Weights of a small image classifier.
Model: moe soft, width 256.
Data: trained on microscope photos of single blood and bone marrow cells, 194171 training examples, 13.7 epochs.
Rows from block 5 of a small image classifier, named by matrix and row number. Rows with one number within an expert belong to one neuron, the router's apart. Each number is 128 + 24 x the weight over its row's rms, rounded and kept within 0 to 255. All counts start at 0.
After each expert's rows are labels from the 100 images, of 14848, where the router gives the expert most weight on average: "top examples" is what is common among them. Only what is clearly more common there than usual is listed. The data: microscope photos of single blood and bone marrow cells.
# router: slot weights (model.blocks.5.mlp.router.weight, 16x256, trained with AdamW), inputs 0-127
# up: expert up (model.blocks.5.mlp.up, 16x64x256), inputs 0-127
# down: expert down (model.blocks.5.mlp.down, 16x256x64, transposed), outputs 0-127

# expert 15
router.15 [ 93 119  96 111 117  88 129 134 113 126  95 131 112 139 168 113 134 137 114 159 172 159 120  94 162 114 161  87  68 122 153 101 140 122 111 112 147  99 143 144 180 127 155  93 134 151 135 155 153 159 127 108 157 143 119  92 179 128 118 132 124 117 124 126 177 160 117 131 158 122 155 117 147 136 155  90 103  89 128 134 128  97 136  85 193 163 131 109  83 104 153 154 133  85 128 163 126 108 161 146 114 112 113 143 113  93 100 132 119 134 152 155 130 130 151 108 144 113 110 147 138 123 108 128 131 137 127 121]
up.0 [215 182 106 128 128 166 129 137 120 100 129 151 137  97 134 117 125 127  80 155 119 111 183 130 118 106 141 151 153  82 127 140 141 118 143 110 144 115 153 117 123 128 122 128 136  55 123 128 120 162 196 129 124 140 138  69 104 126 124 128 117  93 101 127  95 162 106 142 117 110 128 128 133 130 136 130 142 130 130 218 128 120 143 142 125 117 137 138 163 167 129 106 131 122 128  49 127 132  96 144  54 128 139 113 157 146 157 132 153 115 211 126 130 174 139 131 123 126 151 141 118 112 127 125 154 129 127 142]
down.0 [128 119 157 156 196 143 128 128 128 126 140 128 131 132 155 149 128 117 116 138 134 128 115 116  75 129 158 113 143 128 128 128 133 116 132 128 123 130 127  92 123 128 118 118 140 121 108 104 128 135 120 164 128 128 128 131 141 128 128  75 119 154 121  84 119 174 126 148 166 144  52 102 109 130 127 127 128 167 112 138 118 135 128 119 122 105 132 159  80 128 128 120 102 123 121 146 154 160 128 135 126 161 129  73 128 117 127 141 151 134 137 119 128  72 121 137 128 124 121  93 160 132 128 100 127 136 139 128]
up.1 [157 130 123 132 137  92 108 135 109 143 122 151 129 186  85 133 148 133 147 157 101 155 142 131 123 157 136 135 127  84 124 148 155 124 123  97 128 125 161  86  96 166 183 153 135  55 122 131 105  97 145  83 116 125 151  93 135 147 111 125 127 163  99 157 111 131 129 133 113 134 125 127 152 115 128 141 164 114  61 101 129 111 128 126 104 146 128 139 141 134 128 120 128 118 130  84  75 110 131 143 129 122 129 129 123 132 111 117 154 126 255 128 127 131 142 132 111 126 124 132 101 128 132 138 116 128  91 149]
down.1 [125 115  97 107  72 143 111 128 128  81 116  90 125  98 121 133 128  89 122 144 114 128 132 129 124 131 141 170 140 128 128 117 153 127 152 128 158 153 138 119 143 128 104 118 128 143 131 117 128 120 160 210 128 128 128 127 123 128 128  95 118 129 135 179 105 159 131 145 112 157 136 142 132 138 146 142 128 133 111 124 116 151 128 119 137 121 130 163  98 128 128 104 119  96 121 125 144 118 147 120 149 142  98  64 129  90 128 177 148 139 153  99 128 127 136 139 128  70 136 124 145 186 128 122 128 101 134 128]
top examples: smear: peripheral blood; cell type: segmented neutrophil

# expert 3
router.3 [147 116  99 115 160 129 163 153  82 123 106 156  91 143 150 108  88 126 128 101 127 126 156 106 169 119 129 133  89 121 153  88 117 114 110 158  97 159 128  89  96 105 118 101 111 167 138 124 124 151 135 155 137 159 126 108 127 120 133 116 122 119 159  92 107 124 146 135 141 121 160 105 130 174 142 128  83 147 120 111 106 136 133  69 101 155 136 131 106 173 115 127  91  99 164 123 155 143 128  96 111 163  79 120  99 135 124 114 137  96 108 143  90 149 140 139 104 152  97 141 137 123 133 108 112 167 151 140]
up.2 [ 99  78 118 133 160 143 135 137 125  88 142 171 114 123 190  69 105 120 134 141 131 140 105 121 128  98 139 103 129 139 130 109 127 107 124 139 208 129  84 129 123 129 112 148 128 127 137 125 124 157  87 130 110 139 114  91 180 125 128 125 126 144 139 112 128 122 130 126 124 127 150 129 129 143 127 135 103  95 128 166 128 125 136 128 165 123 127  91 127 160 149 125 139 125 128 166 120  88 127 105 161 162 114 118 153 128 140 162 142 125 211 119 121 128 116 128  95 128 129 128 141 131 100  97 125 146 136 138]
down.2 [128 138 166 119 119 121 166 128 127 149 110 143 123 127 126 184 128  97 129 134 151 128 177 145 126 129  21 138  94 128 128 151 111 121  97 128 102 147  90 122 152 130  97 130 113 150 149 146 128  71 134 158 128 128 128 127 112 128 128 176 126 131 116 134  87 129 107 138 179 130 111 100 131 143 155  81 128  90 122 171 122 124 128  92  81 153 116 148 113 128 128 102 139 127 119 127 153 117 126 118  75 150 106 130 127 125 129  84 166 142  95 132 128 150 116 149 128 125 127  92 153 152 128 127 132 210 110 128]
up.3 [131 179 171 128 129 121 133 126 142 135 112 115 130 102 118 136 140 115 142 125 178  93 117 155 185 115 106 141 121 148 128 129 127 147  97 156 139 163  97 128 137 129 127 122 129 114  71 125 110  89 215 128 157 125 125  93 146 154  78 131 138  97 133  68 111 135 132 144 168 117 142 126 118 124 127 140 157 132 126 180 128 124 128 123 127 123 139 106 125 152 114 128 125 151 128 111 137 128 148 138 129 145 133 145 116 106 126 161 130 141  82 152  57 133 102 128 135 128 136 103 158 116 116 128 127 127 165 129]
down.3 [128 147 100 134 128 125 166 128 128 145 143 112 108 114  75  14 128 128 134 125 130 128 135 157 146 127 124 138 108 128 128  53 142 125 125 128 124  98 138 110 145 127 152  47 111 237 128 181 128 152 109 115 128 128 128 124 122 125 128 132 107 133 123 127  93 117  80 112 171  92 153 151 162 115  58 132 128 125 134 123 149 131 128  94 136 112 124 121 144 128 128 156 143  64 113 112 113 134 127 125 167 137 113 123 128 154 128 153 138 129 100 111 128 101 145 126 128 169 134 129 157 152 128  87 128 161 135 128]
top examples: cell type: artefact

# expert 5
router.5 [105 149 116 115 119 126  98 127 124  99  94  99 152 105 148  81 129 111 113 147 136  75 103 120 161 119 137 133  98 120 169 135 155 163 155 120 108  92 118 112 136 159 137 119 141 108 172 116 143 146 105 152 143 103 154 183 131  97 137 125 144 140 156 173 139 118 121  83 114 150  82 125 123  99 139 146  85 145  93 149 116 149 116 118 130 148 147 166 123 104 149  83  84  95 126 143 152 182 148 157  99 125 138 112  87 111 122 160 137 132  84 137 128 141 177  95 163 179 106 112  94 142  88 156 100 163 161 116]
up.0 [194 111 166 121 117 101 178  89 153 136 113 128 131 113  68 115 128 128 127 124 119 104 164 148  41 134  95 108 131 140 128 129 121 171 133  95 117 140 125 104 129 122 127 111 112 123 129  84 130  94 105 128 107 116 128  96 107 137 122 132 132  96 129 155 141 149 135  98 125 144  93 129 124 128 129 112 157 189 167 124 127 133  76 113 119 118 114 109 168 125 106 146 109 132 127 165  91 130 127  82  87 135 133 126 128 122  95 128 116 148 100 130 128 124 133 134 168 132 129  99 136 131 150 174 124  91 151 132]
down.0 [128 126 121 129 124 110 216 128 129 129 168 137 125 111 183 122 128 180 125 114 106 128 117 109 116 128 114 150 128 128 128 133 139 121 133 128 126 119 124 139 132 130 113 130 146 134 152 119 128 119  89 128 128 128 128 128 192 129 128 137 123 136 101 116 129 185 144 171 111 105 131 146 125 109 152  95 128  92 137 123 137 129 128 191 134  92 124 160 123 128 128  76  61 201 128 137 167 157 107 138 133 131 128 109 128 138 129  86 130 173 142 126 128  99 124 144 128  95 112 127 164 182 128 173 128 144 124 128]
up.1 [140 143 139 126 127 120 150  87 128 160 119 120 126 128 140 129 180 111 172 144 128  57 148 226 131 160 109 171 128 135 126 148 128  93 134 135 113 201  79 148 111 142 145 144 118 150 128 119 129 165 185 140 135 125 128 118 130  87 128 133 128  68 100 129 116 128 141 123 128 127 129 137 114 132 135 132 131 128 148 125 129 124 139 130 126 135 135 127 150 124 130 129 125 138 123 129 112 126 113 104 123 125 128 128 127 126 127 128 141 122 129  96 158 118 126 136 130 128 128 129 129 106 143 136 128 129 142 120]
down.1 [128 133 128 135 123 145 178 128 129 146 122 126 145 122 125 155 128 112 128 128 193 128 118 125 110 135 109 128 127 128 128 150 128 118 164 128 106 127 120 149 127 128  97 144 113 131 118 108 128 115 100 174 128 128 128 128 110 128 128 139 121 140 103 164 130 140 124 132 145 106 134 161 120 126 129 107 128 136 113 125 128 142 128 170 112 135 174 206 176 128 128 121 111 102 105  78 142  86 128 113 163 119  77 149 130  87 128 176 108 115  68 112 128 125 106 169 128 173 124 110 168 160 128 179 129 127 125 128]
top examples: cell type: blast; cell type: artefact

# expert 8
router.8 [ 93 108 152 109 123  88 139  87  83 115  72 103 127 129 143 117 136 108 133 115 117  38 127 149 114 141  88 148 136 121 205 166 122 160 122 131  96 123 120 157 121 128 143 119 125 115 167 112 134 120 175 137 114 136 169 132 138 134 126 124 125 157 158 150 161 147 130  90 128 160  88 159 135 145 150 102 112  96 123  91 141 126 128 138 138 174 115 148 132  77 135 110 120 131  88 107 100 160 120 110 129 141  71 134 112 150 144  98 117 112  92  96 156  73 139 148 156 157 120 111 107 151 153 129 107 144 139 112]
up.2 [121  82 120 128 174 113 103 111 128 121 121 113 133 106  98 126 124 118 111 129  66 162 129 126  79 147 178 122 134 142 131 122 127  90 128 114 161 127 137 121 127 128 116 106 126  78  75 113 128 102 118 143 128 125 127  29 131 126 133 129 132 128 119 122 125 140 119 131 115 159 143 125  88 129 110 114 137 150 109 173 130 126 121 148 113 104 128 145 135 149 126 116 123 129 128  96 147  99 125 117 178 152 125 128 118 136 128 114 130 133 168 120 140 127 133 129 155 125 135 125 135 113 187 143 130 125 136 144]
down.2 [128 161 142 113 115 133 132 128 128 158 141 144 129 148 134 136 128 141 126 136 156 128 172 176 140 128  50 132 149 128 128 109 115 136 117 128 121 156 124 122 106 128 168  49 133 138 124 152 128 125  96 115 128 128 128 127  86 129 128 103 144 128 124 172 138 130 136 204 108 149 135  85 158 117 135 181 128 127 128 216 118 161 128 105 180  90 126 106 133 128 128 103 130 109 116 191 121 119 121 122 144 120 140 134 119 172 128  78 122 116 128 107 128 163 137 127 128  98 137 123 133 101 128 175 127 148 101 128]
up.3 [166 138 170 128 128 178 132 124 159 130 167 104 128 146  70 145 102 152 130  89 109 162 139 134 223 102 128  97 109 142 124 128 128  96 117  73 113 146 112 122 127 154 119 129 125 150 106 125 112 136  58 128 129 127 128 202 124 154 147 100 128 173 126 114 112 131 163 136 155 156 148 126 133 126 131 123 175 107 130 124 133 146 122 115 145 132 114 124 130 142 114 134  95 129 128 111 127 121 141 132  81 117 127 128  92 114 123 109 108 131 129 130 116 130 135 133 131 127 130 134 127 128 155 128 130 134 102  86]
down.3 [128 128 119 138 141 122 231 128 128 158 142 128 117  91 134  94 128 137 118 150 159 128 146 138 160 127  86 126 124 128 128 117 173 129 161 128 175 129 123 136 109 128 108 131  92 124 101 145 128 135 130 134 128 128 128 128 165 129 128  91 134 128 138 114 141 113 119 120 153 131 171 172 125 104 149  82 128 198 127 167 116 139 127  74 130  63 120  92 201 128 128 192  75 127 128 168 114 117 144 131 111 116 120 150 126 152 128 106 137 111 107 119 128 206  89  94 128 130 153 125 115  71 128 182 119 146 150 128]
top examples: cell type: lymphocyte

# expert 7
router.7 [115 121 146 120  88 111 102 100 144 148  98 148 146  99  84 173 164 121  98 139 120 131 108 154 106 119 105 126 132 183 148 140 128 134 105 123 118 181 137  98 152 117  85  77 115 102  82 128 167 107 126  96 176 100  82  78 121 111 151 159 159 140 121 115 132 137 136 106 139 125 111 123 123 138 127 159 124 115 153  89  89 113 133  95 135 176 116 139 111  98 109 114 114 171 129 158 131 126 121 116 146 135 141 122 147  95 122  98 139 111 114 141  96 152 131 130 140 147 109 119 114 165 100 121 136 149 118 148]
up.0 [162  90 129 128 149 132 110 119 125 134 191 129 129 118 151 158 129 129 101  61 141 133 130 129 191 117 133 103 128 139 138 120 127 136  92 130 157 170  84 129 150 151 104 129 123 113 102 132 145 109  91  79 149 133 126 117 131 147 145 135 128 144 129 109 121 128 125 152 122 164 128 123 124 110 128 128 147 118 119 134 111 149  96 171 122 128  79 132 176 141 156 140 144 130 127 136 134 136 130 135 111 131 125 128 139 118 160 128 146 109 185 112 121 126 110 123 126 132 133 124  87 135 158  94 125 127 136 102]
down.0 [127 116 116 145 134 106 149 128 129 125 111  99 124  92 116 141 128 132 129 135 154 128 138 105 127 140  99 151 134 128 128 147 125 108 117 128 145 127 159 122  48 128 129 119 189 117  83 122 128 146 101 117 128 128 128 129  93 129 128 160 119  97 121  87 130 149 132 130 163 150 139 106 144 125 129  97 128 134  88 175 142 128 128  79 157 114 125 113 141 128 128 106 170  79 151 111  78 136 154 145 113 108 109 110 119  79 128 101 121 128 139 113 128 113 131 201 128 158 157 126 139 126 128 149 132 217  88 128]
up.1 [128 128 109 128 130 122  71 127 148 138 155 132 121 119 125 108 129 138 119  79 138 163  78 164 140 134 136 134 130 124 125 147 122 142 145 134 121 129 142 145 120 128 134 112 127 128 140  88 129 158 143 128 105 105 144  64 126 130 115 127 128 109 122 130 156 118  83 115 129 111 112 127 149 127 121 123 122 125 129 105 125 122 110 101 146 138 115 163 127 168 128 178 133 125 128 124 126 124 125  90 128 126 128 123 129 128 126 126  51 105 123 136 101 115 118 119 118 139 148 140 131 122 132 118 118 103 108  66]
down.1 [128 137 132 126  64 181 105 128 128 126 139 129  74 146 128 119 128 126 117 128 111 128 112 107 147 145 138 118 122 128 128 127 117 126 108 128 126 141 148 117 155 127 136 203 119 199 129  98 128 123 100 116 128 128 128 133 167 128 128 177 117 114 128 149  54  72 169 186 179 120 147 123 108 111 159 104 128 144 116 141 122 114 128 183 138 144 125  73 132 128 128 150 131 145 147 184 142 137 128 128 202 190 144 126 128  87 128  94  76 122 121 148 128 134 118 117 128  95 129 124 169 122 128  69 126 126 111 128]
top examples: cell type: artefact

# expert 11
router.11 [165 137 105 166 157 115 124 135  91 146 136 117 125 100 158 120 132 113 142  80 161 119 169 108 173 100 118 121 111 156 132 143 119  94 110 169 112 128  93  80 165 140 136 116 101 135 111 139 135 164 138 134 186 143 134 103 177  98 151 137  98 132 143 131 151 129 119 131 141 109 162 120 151 122 173 150  75 103 112 118 126 123 147 131 152 155 117 121  93 156 138 132 158  70 148 152 135 157 105 135 141 146 104 122 119 121 135 139 145 124 119 124  74 148 127 128  80 135 138 143 170 158  88 129 129 123 143  85]
up.0 [176 112 109 137 110 121 173 129 110 128  96  62 121 106 135 179 152 130 128 129 127 113 138 119 103 120 113 152 127 131 127 124 127 123 131 156 140 166 113 130 149 130 128 113 106 163 122 155 126 105 110 127 159 121 117 136 130 135 110 122 127 173 128 157  97 131 129 129 170 127 127 120 126 128 129 135 135 125 128 133 124 129 112  78 148 128 128 112 121 154 154 134 133 132 128 155 170 140 132 130 110 130 127 131 102 105 142 118 126 125 116 157 115 149 127 128 132 139 127  94 135 126 138 120 143 127 124 128]
down.0 [128  73 171 128 141 113 151 128 128 172 133 136 168 167 200 156 128 103 144 110 109 128 116 107 175 132 128 116 117 128 128  76 160 122 140 128 135 121 107 120 113 129  98 150 104 118 131 112 128 127 122 159 128 128 128 128 159 128 128 131 129 103 121  81 153 173 158 126  96 121 140 137 126 129 170 132 128 112 137 100 149 140 128 142 170 156 134  77 161 128 128  73  81 164 129 112 157  89 128 121 203 131 129 130 125 106 128 101 117 128 106 139 128 110 131 145 128 122 103 125 150 103 128 139 128 130 182 128]
up.1 [152 120 128 131  98 127 102 141 131 125 146 150 137 123 106 149 129 129 128 195 128 211 186 128   0 164 132  76 128 164 124 131 125 113 113 119 128 118 119 127 124 127 139  64 154 159 130 140 115  84 116 116 129 128 124 146 128 130 122 128 144 154 120  98 127 107  91 119 121 100 147 125 131 127 124 136 144 119 126 120 128 132 128 128 125 137 127 184 169 132 146 119 133 129 128 171 140 108  91  99  47 125 122 139 112 125 128 119 101 147 113 119 161 140 153 136 134 113 115  98 116 148 109 135 129 129 146 152]
down.1 [128 137 141 125 106 119 113 128 127  97 145 153 111 132 214  89 128 105 138 121 117 128 124 129 130 117 124 166 122 128 128 133 128 130 152 128  82 125 106 186 100 128 132 173 132 130 171 128 128 127 135 143 128 128 128 128 137 128 128 147 123 123 159  83  88 141 176 138 112 139 110 153 138 153 176 167 128  85 146 139 147 131 128 136  58 147 136 113 118 128 128 107 120 143 116 147 109 122 128 123  91 140 118 151 126 170 128 207 147 116 137 162 128 122 130 123 128 145 124 134  19  50 128 114 128  93 117 128]
top examples: cell type: promyelocyte

# expert 6
router.6 [121  85 102 152  93 132 100  74 123 113  72 130 142 138  92 143 183  87  97 110 161 143 115 127  92  94  95 104  71 135 130 159 142 108 130 108 114 135 117 139 121 135 145 124 114 114 134 101 122 160 110 110 116 138 147 124 109 110 124  98 147 122 153 115 158 151 127 129 127 178  98 120 154 154 162 107  81 100 148 105 135 120 113 134 137 163 104 131 104 157 161 117 129 142 166 113 119 176 142  97  95 115 106  95 145  88 145 138 161 126 162 158 119 103 117 140 167 131 138 137 135 136 128 137 140 118 104  94]
up.0 [153 164 136 125 132 102  76 192 128 130  69 171 113  97  87 154 129 128 128 120 125 129 128 131 161 161 128  96 107 127 151 129 119 130 137 168 105 128  75 126 131 117 129 141 154 151 106 126 165 169 123 155 128 128 127 114 128 128 111 127 115 160 112 113 128 113 130 143 113 146 121 136 123 128  88 127 107 161 134  50 119 110 145 196 147 121 122 116 118 163 128 133 117 117 129 121 114 117 106 128 211 126 133 137  63 129 163 110 105 117 148 140 122 128 134 113 101 102 113 145  94 129 129 109 135 132 140 147]
down.0 [128 125 176 124 137 125 174 128 129 128 166 126  91  88 151 115 128  94 121 117 151 128 172 134 131 126 136 156 107 128 128  94 122 125 114 128  79 142 125 126 104 128 109 141 163 129 122  96 128 176 143 126 128 128 128 128  86 126 128 118  99 118 131 120 144 108 140 157 140  65 120 124 137 117 149  94 128 146 121 156  90 124 129 101 137 148 132 148 121 128 128 124 100 131 122 184  99 133 145 129 115 103 108 141 138 131 128 187 116  81 127  72 128 131 143 132 128 127 125 127 109 159 128 142 123 161 155 128]
up.1 [124 108 149 119 129 169 207 145 132 166 176 149 125 127 123 123 140 141 154 137  89 137 143 124 153  88 114 113 128 135 116 127 128 138  72 133 126 107 123 127 107 158 129 130 118  75 136 122 141  34 132 126 145 128 128 163 127 129 131 121 122 150 128 137 122 117 128 107 100  97 126 133 127 117 128 128 127 145 114 116 110 141 134 116 136 131 129 157 185 129 124 140 101 123 128 136 132 117 125 116 138 147 131 125 128  90 119 127  98 138 166 153 139 132 148 128 105  97 126 140  94 157 131 120 110 115 162 174]
down.1 [128 121 177 131 130 154 173 128 129 132 155 136 160 159 110 104 128  61 132 136 120 128 123 127 134 131 142 130 146 128 128 112  85 130 143 128 151 130 143  90 148 127 129  56  84 151 116 134 128 158 130 135 128 128 128 129  95 128 128 123 131 121 113 101 120 121 173  68 131 154 113 141 171  95 126 172 128 158 125 119 148 130 128 134  75 144 100 127  70 128 128 102 133  96 123 163 133 147 147 129 167 127 129 108 135  93 128 142 143 151  99 168 128 126 136  92 128 148 120 105 121 128 128 139 128 181 168 128]
top examples: cell type: eosinophil

# expert 2
router.2 [150 140  91 155 176  91 112 141  93 120 124 105 101 127 158  90  98  87 132 165 154 156 137 115 169 115 114  97  92 101 122 128 133 115 127 166 137 137 135 112 148 132 137 105 134 154 142 122 108 170 130 112 125  98 135 134 170 133 159 152  81  98 165 148 155 123 127 153 148 141 149 142 137 141 155 138  85  94 135 161 102 125 149 105 150 105 132 121  80 165 113 114 124 112 162 161 133 120 132  96 127 100 149 103 131 130 158 134 106  88 108 115  75 135 116  97 101 154 108 133 113 156 118 126  98 168 102 133]
up.2 [128 129 120 127 117 198 127 147 124 127 151 207 127 111 147 164 127 146 127 101 119 123  87 144  94 151 125  90 142 130 135 133 118 121 145 102 145  99  86 128 124 131 126 126 121 111 128 125 135 133 206 128 130 133 123 159  89 131 118 124  98 127 124 114 147 125 138 120 128  95 117 127 171 123 150 125 124 147 143 161 131 133 133 132 106 140 127 130 131 133 170 156 110 127 128  99 161 128 103 113  89 145 127 127 145 122 135 117 154 127 121 108 120 102 138 128 166 122 128  92 138 121 162 158 129 125 123   4]
down.2 [128 171  94 138 160  92  90 128 128 163 109 162 128  99 154 106 128 104 112 139 123 128 140  94 131 137 208 148 100 128 128 164 170 136 104 128  98 116 146 168  91 128 130 154  89 110 139 162 128 120 118  84 128 128 128 131  79 127 128 137 155 105  91 138 135  54 166 190 124 159 143 121 141 116 132 139 128  96 119 152 122 130 128 144 133  95 106 111 142 128 128 135 154 140 145  76 114 153 128 128  96 145 120 105 119  99 128 111 110 113 110 149 128 127 131 127 128 156 128 120 107 128 128 122 128  63 137 127]
up.3 [ 93 149 126 117 133 103 165 128 124 161 128 121 128 131 112 158 131 128 121 142 125 127 115 146 139 136 128 162 128 113 128 135 127 105 123 101  93 128 212 135 124 129 143 152  86  69 129 143 139 140 133 132 125 121 137 128 111 136 131 118 150  53 114 150 138 142 129 140 101 123 125 132 128 127 129 121 117 130  66 127 127 131 132 108 160 131 116 132 141 109 127 122 110 128 129 136 143 127 169 176 189 130 128 121 120 142 131 126 158 113 128  86 123 127 120 121 127 157 143 128 115 179 124 121 119 141 123 148]
down.3 [128 130  83 126 117 109 118 128 128  58  97 116 132 112 118 127 128 120 133 132 143 128 134 170 146 128 132 132 131 128 128 106 120 136 128 128 141 114 129 125 221 128 128 113 169 106 150 132 128 167 129 149 128 128 128 128 153 125 128 117 123 142 156 114 144 115 145  55 132 149 129 120 160 130 133 113 128 131 109 135 120 100 128 127 128 176 136 144 198 128 128 106 117  95 137 138 130 177 126 114 116 118 129 157 128  67 128 155 135 119 123 122 128 166 150 133 128 130 117 141 110 148 128 131 124  88 131 128]
top examples: cell type: promyelocyte